python train.py --model="self-supervised image encoder" --dataset="stained colorectal tissue patches (NCT-CRC-HE-100K)" --train_examples=22605 --image_size=32 --crop_scale_min=0.3 --horizontal_flip=true --translate=0.06 --color_jitter=0.4 --method="byol" --arch="vit" --norm="layernorm_no_bias" --norm_position="res_post" --activation="gelu" --mlp_ratio=6 --head_dim=32 --fused_qkv=true --bias="all" --qk_norm=false --layer_scale_init=0.1 --parallel_block=false --dropout=0.05 --inner_norm=false --moe="soft" --drop_path=0.1 --num_experts=64 --moe_every=2 --expert_mlp_ratio=0.25 --slots_per_expert=1 --shared_expert=false --patch_size=[2, 2] --layers=8 --width=128 --positions="relative_bias" --pooling="mean" --projector_hidden=1024 --projector_out=256 --projector_hidden_layers=2 --target_momentum=0.99 --optimizer="adamw" --lr=0.0017 --beta1=0.85 --beta2=0.999 --eps=1e-06 --grad_clip=3.0 --gradient_centralization=true --gradient_noise=0.3 --magnitude_pruning=0.3 --steps=11800 --batch_size=128 --epochs=66.8 --lr_schedule="linear" --final_lr_fraction=0.01 --warmup_steps=590 --weight_decay=0.1
Rows from block 3 of a small self-supervised image encoder, named by matrix and row number. Rows with one number within an expert belong to one neuron, the router's apart. Each number is 128 + 24 x the weight over its row's rms, rounded and kept within 0 to 255. All counts start at 0. Numbers have three digits each.
After each expert's rows are labels from the 100 images, of 14976, where the router gives the expert most weight on average: "strongest on" is what is common among them; "colour at peak" is the nearest of a few named colours to the mean colour under the peak. Only what is clearly more common there than usual is listed. The data: stained colorectal tissue patches (NCT-CRC-HE-100K).
# router: slot weights (model.blocks.3.mlp.router.weight, 64x128), inputs 0-127
# up: expert up (model.blocks.3.mlp.up, 64x32x128), inputs 0-127
# down: expert down (model.blocks.3.mlp.down, 64x128x32, transposed), outputs 0-127

# expert 41
router.41:141104144095118081132118113112134142147142156134112137106089163164078137115112150107134112164105134119148132092170147116102164134084145168126127146112106166075165121127102127160120141111157091130123094165101104127149103099095110135152166141094108146108143115100087113108154155129145167141112099123099156098100109102092121126144109123120140110121129110118107101105093120100095079130102
up.0:116128128113128092128175164128105150125106098071128122128152128096147160163138128128141151152157098159111128128112128128128121175128116153128127128094128090128112168137128128128128128128094185172128154130128066147128153151105095141128089107162091152136128128112108172101143103095127099128136106128128147164171140131128128134063210128144141132120116124175136165119128151140137106150129
down.0:176117163141146100161128172128128128105128085128128128128128128121112098164166128128128097139128128108129128104124114095156113128175158102128129125128164128169079155170109117108139128148116096115156128135111100147119128149128121133114073128128135139172128127151165122121064085149137110090128164137128107153159146188152128128059127107147155147128081168143149132161128128128150159128100
up.1:140128106080106165150128150155088128147075122114111053128128137094175128117128089137128085127137079158114090128092128096090073141139076116128132117128128115128132128114128170072128128128129128125162128128154139148095128128185154128091118127139152117133128128128136128155128085104149103129136102091125089128128108130138128123128142077128128128114157128167124130130147087129173128165128
down.1:164135097128149128102162162151087103071078128101144128128128115128135128167132104188177150128138165128102140128118128128128128148128143151091119171143128097220123080128128108128103131128093163121157133128128108150087128101128124128128112134145128159160117112128134137157128128166092128128106156112158098115197150097128128128128128105128148128128115128128128109174140083117128110128154
strongest on: tissue: debris; tissue: smooth muscle
colour at peak: brown

# expert 52
router.52:138104173128131103136138131152163090166124123142145138104085132139079129143155140086120113119093114158120109102076113129142141129103147111147140125135123140102145180126086128094122116120104110143149138139157179112146099112164143126099143108111139137115118101160143142114158141086181134127128112113121136131145117158122152103101142075134145093095066107118099177132116115086164148099157
up.5:128129128112137167120114135128130172107052091128117132095128128101163128128121121136128161164128128128175115171155127090128115151097128128128128160121140099182109132128131086092155096102128084101134134128086114147082161128159128128119128140044128128122139110162144087185128153128153128174131128128128128150114128128076128138128109161124128128125136068128131128128128085128151128130128
down.5:145153083191091128119128128179152128128158123151118128117118128128128139128133110128166128181128126128089162114128134109162149073128128127128094162128186128115149154146091132085050133128128128136128128155141128128080128128134128128128132186128108139137128185152144141171128128128128151179145118128128067134128113165091128122128124128128098165128128156136103080128128137153128112108143
up.6:115128112151128183131095194096149151150150128128128101130131117128128191114199168173128134128131163128128124128128113137096128128128128145151119140128163137140135128094128128128119086113092128154122120128136128100128135172117109099170070128153128096162128128152128179128113128124128141173096128132128128120159081089117128133106128128128172091112128183166129128152128123160128186121130
down.6:153142128129128135155067127129115126087102091174128128149128068153128128133080128088128128132088119128146128113139128153128128128195128159128128130128136155080129102150128155086103128154122105151108139128140140127150127142087136125128170131168103128128128128165073145111153128148128128082094114125079111125151179128128143190128128104113191100157133142122082128128125128128128134148115
strongest on: tissue: smooth muscle
colour at peak: brown

# expert 13
router.13:115119125106152118137123118127107104118127135114124119139107137172113137067102124095115142143117155126149178118148134087165136108082125136122137128166127112104167105153132121148081185141148148153109109118104119086140081089122084156167118104139101136098136093134085102116173141127174144164180150124127119126126123125086109153142147114117126122124112117104130151114150103081126079148112
up.0:149126101128123153124174119128082058186114095116105129128128128139134128129122155128151102161094107156093097128091087128159096103187136093128088128128104136181128100131153128099157090128136074128139118121127128133130166128138148155128128128089142149143128172128080147128128086127114143128175128135112128147155120161128128120120134133128097089148134128143148079146104128116109147128168
down.0:128059133128098128112110112102105152095120115128147128121114128086103127128103166128161128162143155128129162160120162091114139128128128119086098128128128095124144169128148171128103110093096152190146128128164075097154120133145130131156092128142128148151128172113151146128147157128085128088128171106128146109149122109121140100089128128128070128128128089179155128128128122128152094138161
up.1:136105071135128091109112107195157166122128103183128128167128109150128128089133128139111128077108153088128128128146147136121154105139150128114128128158081177106113128126128171128128102131152116161100128134128128155128128128129128114141093124091151128157098128161150122185142124132104099128114143116113128128073157143162147117128096105163128175144190128136141108128082129127112089106125
down.1:137147128115128133128128166097128128119177128070101128128170110128132093107097106119128128138112106124129146153128115053128135076112128128107139127091128115128141128128152086167128152102189175100172128091128133106106128128139090117104145128100091128128128128113128153095075110128128163128128106122129115128128119172109132146128128096126185128159073128192116165128128122160128134128110
strongest on: tissue: lymphocytes
colour at peak: brown

# expert 63
router.63:097127117117150113111124130112106063177173129116130122140113135136115102138111141093144145128110154159146192116124146113095130108116120125124157123126136097116157170158126150146087119126141110116110143172172130095120117125135094182157146163124101153128133121183119107102154114121135159144184121124118162119137147122139074137134147147147164096100096176144127121125123151136096179148131
up.0:128188143128128083128128112089085128073110133103102113123128128112168099132128128141150144104128142120116146088128118124146156169184128094128134129093128140128105194074102102128128102128128128099116128162128140090128141128101128116089128160141133128090079154148139128160100107081127128096152128144128128128102136128128147153128103160150128089168125208140116087112128121129128128128116
down.0:157087128130082148128104136120139151158128160128128128123128079067128126070114167158186128140065166109110131128130169128161159135128096128128114110118151116125128101128139158155102114128144128165066125110187128128076125143128128123128128157128133101095089128122128129092097128128136128105100128159128128128081173126120152072181128156137128128128128128128152128140128128128100128128128
up.1:130106133138175128128084116164096145098145128109149124071114110128116123126089128128132100155117128090170149160120091114154128092089128110137128152130128128091198069149115090149155130101169118151102139125102128126084139096095128148153140114103136140122128140150128137106178108128179128110157112128128096136140093161097118154116171151108124100128107101109145162095102148128135117129128
down.1:099156086125119076157097182128128111110129105162128111128159111118128146128200063142128138128120153133094128098155114178129136087128135169128128160128155136128133128139128204128122128100128122142128125123128128085128128134182128128112114109140108127128175092131128091090128111128128128145121096128059134058146115104128128128128110109145094120128141115152141115128096104141128128128145
strongest on: tissue: smooth muscle; tissue: debris
colour at peak: brown

# expert 61
router.61:155099157106146152122124158130129153118158148127127130126084143151112070119136113125123124128136094138147134108121164117164136168108134098169145103145156128136154120154114118079147155124137094140131121186173134150101151114166140111117132071113173148152103107120117129094143172071175115153162124132115136112139111144152167109114133089144159148141125099097116100116148076154125120115134
up.0:128128125159068165155151121140126145128101128164107145158157128135128106128107108166128112074105149104126136131175128117126139169128128162128154114142158128137100128098128168054141085128047153128128128110107115165085128152113129128141156117119140112144128118134128126128099116128128061128121128156132095128128128160132112135155121144106180118128128136144143174128134132128092097150071
down.0:111128128074128083089128088123146111164089148128128138128128152139106086158128089077128174177080155119155120128135173155100129120103148109155089135125152102110162135102110145138149136155151114083128146128113117128118094104131116115128128112128109128129186149123140126159128079164092154128128128072135128128133128149101128128128131128072101113115144109105159118135092134104091150096120
up.1:108150150128126140128121116159144128128118091128128095150122128117140128100089128102162128115100128179128142131130125128171204168128139185155122185128153165128104173115128113177063128100100133153122128128136128129128071101096150128128128162103128125131140128128095157156123115089060128150203128128128128126133128128093143110101152125128128128094128118128091134135128132112148113115128
down.1:128131128118148175115135102115128113168128178128098157128146146128139128128096128117128128107116185134145128112124085105128128167125128150155128092072186071139128128128089126113128128128143128117124133154127162115128088157128065128193158112128128095138120128148114075128115128128128128112116148130170177157099128109123156126112146127097078158151128138114181128128128152128128100080106
strongest on: tissue: tumour epithelium; tissue: lymphocytes
colour at peak: brown

# expert 3
router.3:175107115085130119145147113126129136191097137160101135096129199128128114156114148095090087167127103161159084128135116153118148118104144146158171149119131142096137135089129136121158085146143094139174127169131136170120146111098134099134177134100144170099112168157106141106137167115142151137107123120119120110135148134128141122118112119122142115115116102166132093108109133152140164125114
up.0:092128128128112128129091109146111135128157159116143128128144071130133172128166137128163128079155170063116153128128095125128117104134128132121097122128102157128128132164133128117128128128125128077128104102128128109152116165128152186136086128111074108167128128075130128133107128128103137124089143186104128128128128077176150144151115144135118145128128128128087149156102126060137128093128
down.0:157150128096173128085128128128159108188140107145154088092145134133120165128104164084128128128128090108102108135172118094178147167128128128128137089144128128109131143139149128161117113128128128172109113111128095128112097128164084113157105115091148173128137128165128167128128128093134170140128120113128128141128117128107128081157135128128128149119176077113128128056170128128137106122128
up.1:121137128117128128128181125163165112140140128147080091128131140134092140105092161128166108128128128119135128128128128091163128115098144098128139128135159119063223184128150098157081141113125128128132128100128167110157111128128128128140157132117177132051142111128099122110159128128152139128137128114128095091109128128128128128100098125112147083152126092108107127110128128134124150144086
down.1:148128128097128159122174128096157147128140128091144152128105128111128124106146163152115166107128137128145135128075133172157100105128131147163128128106095121161101061128128110146088134081128159128101071091128204133155096128128105165169128136178123101141128154119145108160128144146121128128101153143129092128137100143135142128128134156112133161190128166128125128113118131127128137165123
strongest on: tissue: lymphocytes
colour at peak: grey

# expert 11
router.11:156162125142134147089140107082127132123139158126071082088070118158100105145111115102150137136091109127138147112113158094128160137128148150171174133139134126149140101096109121137142112139141118157099106136131110154113123093103090161165143107105130137106142111114147107089109132098167140136101125155097137151148123131085145134132172109149177140154120134103104096110105105108149121185123
up.0:128105147128126070132128131139154142128128123150165175148153145128128147111128144117087134128141141077126084128168122164127128128128128128111062151091079159099116161139106104128119171108152116095128107150095118120159151128167153119116125132139128112144128128154099158150139153166074140102128146128133172110074108128128127128153087128113081128128141128128126146128115121151082137053133
down.0:152158106128176141129064095142128128128096128096095119137128113128105125158122083136128120120137128135150137128095074044092128174160145162082165118108142128177128107140128160139178128143082128128099149133149118128115128118134121141161128110089128147076115161128172146119128172109128128114113141149138104153140157120088169111129159128114141128128127116128128123128159127125150138164128
up.1:128128151121128109133179145114110123157112146128128122106085081115065114128128169109169128166119115102128132115128138095128128159106128147130138166123128118159145113076140081128140153156115127128128140128168086106105146131147128140134108128155100163147128091088159096115085115095138149124125073113119186103148128128143128128098200086132191142107107128128143128148142128126106123130128
down.1:128128089103111174128128115112128056120162169060088138135120111101195128128117147160138128123142144134130135143128144115128093122088128067128128128134119161128159128128188117128128132134115111107128128078128179145152099128087104122143154155128128128166128167147128113120122106150158128128137092128112116128107122134169132128117128149128124042128128124131081128128108137128160138122117
strongest on: tissue: lymphocytes
colour at peak: brown; black

# expert 50
router.50:106135090144126171147133177124140102157184126118133116159150139127102174152104120127132142129109131131143175113168156152086135130169118130126112131119111129112158161120127154176121162102158105117116127107158136111128114143133112178137156163117118121121125105152138093132122066151119149125182127074118146128119106147131090157114117168161158088142165152118103122128133182124107152143122
up.0:187068128099111128128139128128131129128071098128141162193127122111167084076068200149111123145128139071114128128072128134128129133159130128128128103137138128103128128128128128152131165092128128128105128108128123104128128128128124128111112128151144128128156128124088134115147160142140128148128128101100128105130110127128067101131115105128128128126052114111128128140128183128128130137175
down.0:128100088074128159146128128109160155094128130122128126128134112146128128128128105149128128148102128128128099128186128109128095082149123108144061109151128128128128128147185144117122128128117128074128159139128128128128152118096144136106133093128136136072083143156128136181128128128126128152128128120060122128190124128127123076135040128110160128128135145128128101114128121128128072141121
up.1:138128128112123157096149148137102113128119128128104128155128178115128128167175128128178117072124103128152136128128128117156128128137117112127085147121109144165113105119118178135128105185128128128141128151158128200180100107129128123128150128128128146150128068167123082109128125170097102128108086059131128128158159146136136133128141128133168128128117098134101098168142128178117131105133
down.1:142167122125136165128134122146101121087149128152081114128128173128128152128148176159105117125126128169128137174126128162128114097128113100152128128160056128128135128103128092128157128139077183107191196113124101128159169119128106146155128128131127129128171147128128109128128153134161128128176128128128128163121128128118161147128104128110144097128105093095128148129132128128194134104153
strongest on: tissue: smooth muscle; tissue: debris
colour at peak: pink

# expert 47
router.47:130135166109114139132138154093134128154154155150124121119117130109095147145133173121151132122158104180113124127141129151110128116086123129124159143165122094130141157086149108135116107101107110137123118194154135105111107144172141121094158104139078169111123120121138075070162113109130143140150114112103177137159126122155130103104152123120171142095130130155110136117180140189145100119152
up.0:150138128152124146128099128176126128136133104128128153128068128128128129103133128165135088128108071128128132167161128128106170128128141128128140124128108113128142112129128095128128120128148128174118128149167200055123128117130114170128096121088128158144113115128142165128077166107128128109112093092090138114127128093128128072128128106078127089081160081128128111142110128142128109159152
down.0:151104144098173098085128157131128185093147144151128079105170128084142112111114151099098120122128088100137128128128128128110096128158128117101086128135154124132146126145148166145160134084108143128138121209144162175151130128128128128172105110128099128092128129156125128165097159156168132154089128128128146128127124128128151109141117128128138133101098122187128128122175153128087128128133
up.1:142118138130128133099128106114128110048134093128119128046142100136105125128128128181156134131080121147137117128101128176112132153129156182128148197103128128128089128109105133123128128142136128147122128128111140164128119128119093128127128128134172105128100164112090144072127132122128148116139109128077128148128080122128128140100147163128080128128065132128145128087128158145157142128127
down.1:092151128084107128128120128138128096128082128132084128145118128128144183128128144128152108145137137131128117106128163121184128120136151128128102107114140127128127128135160113128128149105116128099128100097110128169096107128129096146127128128093090091178161105115098111133104128128128190118160177151128135094128155086128128159150192113128106128117128057165062128148162118108103147128128
strongest on: tissue: smooth muscle; tissue: debris
colour at peak: red

# expert 40
router.40:087112142110122139137128120160127109138109096123149135127164124069153126104135127161129141106146155149121114177119084151140068099123138101115116128130127116116101141123160168125133127141097146103132151126129151086130141177153162084074089146158112119135091138160129134137165113158089113132146146103171090088115158152160108128123122157131110119116123119174143144155140135175120162090130
up.0:104128128128100133104128113152128063129128136054104109122128142093129142142128128151174161120112150174150131147128117128160103112121138141148128089133145103128128128128142169128169111148128174134091105131122183128114094132128127131096128138192092126112128099201093163115171109161132174128137166120128093115145136141148086121118150169128132128124104128107130168142113128128137149139128
down.0:099164152085128159139112148128178128117163117169128128124104153128128128107128117066128139128111128090128110106128133095107147147128123144128163163126147106090128111128108109083100134128121128128143123137135107102128142128171188105125120157128172125110142128093128090178132134187146125118151128140078128100128141128132097143104110082180172142119130128112099095146117128102137190162142
up.1:107128128125135135113148140120107065128103143130101125110109184106122101128118120128126153128112140183151128110105119147165128098101148109150183114121187110144147119113138143128148093130141102128128144128128165131109128114128106128127141128146111108100092092208154128096128093141128159088167128128123117095138128175112078176129150151128152127128087117168089128128126147168141144168110
down.1:128120128128143128093069129151157161128195096095110119148139139155097144091128183128128126128142128128128138128128110112125159128097123104140128101136128088121110128081104120128128097128128128153184165111128092128128096095128154138137128128147140128134173162118146128134128161118128131133093128079108159117113102128177125171171145086161174162112142142095100121067096128123119145124102
strongest on: tissue: adipose tissue
colour at peak: white

# expert 8
router.8:131122141102114130179116123156127136117088092157169142116150111073137116153155123149091112097165134115118095169096112114104115118160139110116102145143122134145092124119125114098140088155080130102166162132126109128118174168140174085075101110120146146165096151095137156148106162131115091117115130117163125137132137119172163112121105092133117165099120111134140141156123137141142141102148
up.0:128109098128146109143128128107066128086145128127128128138129088170109145157129151105103112107128128128081155128170157084128184151141122128128128128157128088108124128172128173128128112128162147128117156114128116128087134128110075114128095132102128142103117132134135092170198128128128101105110094128157188133137133128152109191112128159109125128128157151146128109106128135128107134176170
down.0:115173085169152121103110125128098128124128137128128151099105165128135191128109179154128145151128130064101117111128095128100128099161128097128128137139136124128145150128128121172165128167160118088104074194128125139128143161113110098162139128165128128114128128128128157120110128173128092141095139128106128128100122128128060111143122163123128112128092128109130128101151195128128128139119
up.1:176118128111128122138128128124169146091179138156128132167102123148128131067125128092128113123147128121128100128185177125128164088127105168125113128128128128128169177128128129119151128128047102107128136109130087104179117156128141145181126128128142142131165095128128077172148128128142126092126128128120128123124147097128109142139101128124151128128186128155094083092128128128135139147150
down.1:128128107196143121128107128148138128159109109132104103155085138114121170128156152080128201128110128131147144128097135128128103147171128128123127128085128104124102128128096160172132128147129141142154153128128119122128094128147128182105128115168108159138163128159080128088120128118130128120128156086128128138128145115108128128059114117102128121128079168088086191128114128142097128116140
strongest on: tissue: smooth muscle
colour at peak: white

# expert 42
router.42:166174098179163148113136122095155129119164107134094094135123135164117149112084116122129132098081134161142171131133175121149157122133138129159149110136147131142147143106119137149122116120143146143104122092147122165124093093089103160159128115128163130113135118148162082142118128142126123111113149120107128147122122170099142179118150145174159144161161141109115081088090110122141133178108
up.5:101075085128069128114128105140128105052129126178128128141152129163145128102171154097142113144167150128135128152149135142128120158143177128110135128111156114139088131153109112080090105128130166123122111128097128108128170125147158117128128128152157114147175104092102133163132128147128180128139128128143127177105138086136128128125130122117111157142148173079128143128108143113127129128081
down.5:167128128092149120168128148108080094116124117153134128109128159128128080128109084144095165114083096128128128118128141121128069195128128107140128128139113128123095108128173128169148104129091155136128128120122128138115128116125090170126168143161118084142136131155100114128178128111110153128143098161111128080141163119128137105128108151129094159118149128158207122106128128164128128115128
up.6:128102128140122083128128135128125126169128175128113183148130166141128156128146128163063163170145130085116128066116128152101128161128128128128107150126128130128132089102112065162146128095128123109143131128122140163128119128116128137128151110177124146097159135128100128088128118123142128053103128128169167132128128128090128145128132079087129100153108093183144128124126117131104102128128
down.6:128158128176109163111180143128129128163145128128158128139109128154164089131128151116128119162140128128118154128128128128157102087139226167123105130081113152184128148195125128128109128128107128074102111128138128128163103128131162128128075104128085099141096128157116141077128170128128128114128131097148094100149109146147128128128106128103128128121104128163128165128128128128128128101128
strongest on: tissue: smooth muscle; tissue: debris
colour at peak: pink

# expert 15
router.15:144163179122091141108120140117134157088154121143125138123107118132124122176147157136138119135160103090128138120116147104103153159158118111143116117138120145113113145174109165093132117091144110164134111119125089146108134160139148100119162072100157157164107123096059200140092137095126101148121140125131138141146123082120157101162118084099155134119139148117115145166125132116121100117136
up.5:080128128135116121108118164140119128128154151144164128153128128122115127128080128128144152111128175115116106130128166129119098128148157128124079149103137148068105128156128166128074128128132128110109121121115146145128072146128132146128128128092111127107128128116128126128128095164084151128110108128128134011160128098128130128084083128170115128136188128113128140081128128128128128103155
down.5:188128177128080128128128128128135149075161128147128128121149168128166156135100137128139128146128128128156133183095120114143132143136193128116120112154128173142128111128128122128128128172102128162128108128128128116156147128128105123122130128171128157140169113128096125128129156128128103089147128074163101205121120107099091128128182121092129111108097065099128105133128119128148128099128
up.6:089171157138165092106146128128128128133132128092128128082128110149154160138128168128128128128109090128127171098087082119128128154150131174159107115135128138119107115128106128134088161129150123064128075118140084099128089143158096083095128132159128128138128110128153128128103128128128123053128129121128128128128128129103118167128167146128159134107128140153112128128159120191095169160133
down.6:115119133158113128128109110134148128128171142140178154122128128128118097106120144149133096128128128135128123189165095150134148104134128111128152139128128113128129161128144111128128091131192065114146128110128125133131128061162128105128128128085093128128128128128183134128166128088109159128123104146128162128141128057128076164128073094113128117128109081100128152146106119100186125113128
strongest on: tissue: lymphocytes
colour at peak: grey

# expert 51
router.51:138133159151169145129144118135139162098149094127114110136115134150123145098097183126113154203124174092126120107111175104156123109087141131154165102105121102078171121173123092156102122146124104169140128126124097101149122116083130139159111106119116116102117119145151146132179174135155096145152143112142120129120083124139106148131130096139130143137102129110137130093128082115150134148120
up.0:128145128128128178088128128114077111128147128128128086108083128123128084166128128128140138128128098128128203128120142145111146153145132128090110168131128164193128119103128188163109128118087174128143159128163128128128169117128110128107128153138128128136131108101114124165104080128098090111115108126128130136154160131105161136128110107128144105128153191143104128167158179128146128151131
down.0:109090105083150128128132128097109128142128109119122121126135101123089128139169100126128153107128110128128128128128128150128132128128131156157097169172128177132081100128128156128095128128110093109125143160150188128147071183150128094049128128132093128126128112128116109161128101128101151173128095128099128116221136144140147127128140149128130150082128128127145116154131145097128128152129
up.1:172128108109118128119128128128147152128109128191143175128151166124128128108109143128112090128141138146148021128128133128117148115128128128128128128128088168115128110128130114099109082135128116127179099132119128183128128128128152110106166129137180131156128195108080135128117159128138128159078125104128128147118120128124185103106080149128108149128138128119126087114102153143128128108119
down.1:128128154128128089128100128152096085121128098128120128128128128111128090092143148105128128108103174104128144108182110108128128128112137150124131128163128104154128196106134125128121205165136128128128128141128097062155120132161134086139128165128118128105128098128120147085195085103128118105128153150128128159138074166128128166128153128128138128103128128118128121079088128153140083136128
strongest on: tissue: lymphocytes
colour at peak: grey

# expert 1
router.1:118142132158113153118146179139125117156140129114120087104118128154068138140132160124173147109102132124114128083166140108149114145149123131106113141123138102130169149137078158111095136115147136145162166165173121102157138139127100161153135155140104162137111125116142103120132070100152123141135115130141127073182132118126148168093167117150174143166154151112148122142170131100139152145121
up.0:130128069128163150122106118128117114119106095128128137128128158145157128076146128101086098128128128125128090164156179165095143128152093128123128057123128094085145078140107128138140128128128112158164152128128092119145128128128128123092158128125123143106148140089099159128128137128128128092166139121118132086130128137156128079128078077080161106096135134140146168138100148146154120128103
down.0:111128120115098128160119151128127177128079160139102157066069167128168128149128128146131166089128128128137128166108128122136128153128111178128128128165104142121128122128144149122128158173136128115116112081128128128128099128125102107130126116104149118146168128098178113104119128080122116145091128128128145128138128141148128187161168128167164109103128085128117101141155202104104128137139
up.1:176128076159168171128128128163114128098124169089118133129116134128130128115128107124128159172130172145128122097165185115128128128092152128090083128117102154198128085128132153128160101155108128128128128159133128128123164128105080125128128143110104109128160128150103147118167114128139147188096144131127069091130138128136138128124128128164128128176097128128121091109110113099123118128100
down.1:105111133123176113128128179128117132151197106133094125100128128165128177120110107172128129110135128074128128160128128161079128138140143150128166161128084128105128153128128135091143150128136128152106173098128128057120118128128128104080128181128106128145128128133150101140128128128129159084109122124066148128118111082128136130128136155130128128151176163162128130151153103137141132128092
strongest on: tissue: tumour epithelium; tissue: debris
colour at peak: brown

# expert 23
router.23:148132121114134125116150146125140155133171117177161112131090116104089133170133164142136088136111091149089109107121162136132146184142103139119095131089095158111121117121128129152127189139141128105159147163174161188121109129165133152115164144159143115146150123152121118137116095123111112119121083122130171144155086124120147125086113111123172132131123149130137116123158120142121144144192
up.0:142130118128128143079086124100166128128145108091128074126123094134148128173128128130102161111108149132146128128073079128128128086128128128128128153131121141128109110082136149188099120128146128146128076142124155128128128128131103128103128128133161119154128113128128124083112103142120157154128066135106069119097128152096128161128128133128089128147128141171084090096128105139128071136075
down.0:136128082128102140128149128110128128128171153160096128180142159128112128168128101128128165158139112113116140128164131103121113089128128106094145130128185176140128154120113102128146113135131120128133124104096128136091151128128147153116156172140128134128159110145147135195128081144057191128154154114138128150128128128115095095128128115118128126087137164128163072112110138110108142076128
up.1:073111128128098126139146091135107084119128096128176122162163144128139119151153124123133139116136162153128199128124157168128086103151116148112112116123126110152128114142092187148151128121089128128106128110098143109120078094093100161128140128158128124201128128114095128129128137157091096064153144174128121115116096125128128128126128128128129131138128157169115160100128131139128153165128
down.1:148118128147070128164159121142128128154128128128105141128128164113128165122128111128133128106116069173124078188166128128128173131128102090162133128128128152127121158128181094128128164128118120118146128128128053128111128147142128140128166133133136158103094067096161090098128085144165127084140115140087128132126128135128128118184090128128158155117126128128146090128128141128120121100124
strongest on: tissue: debris
colour at peak: pink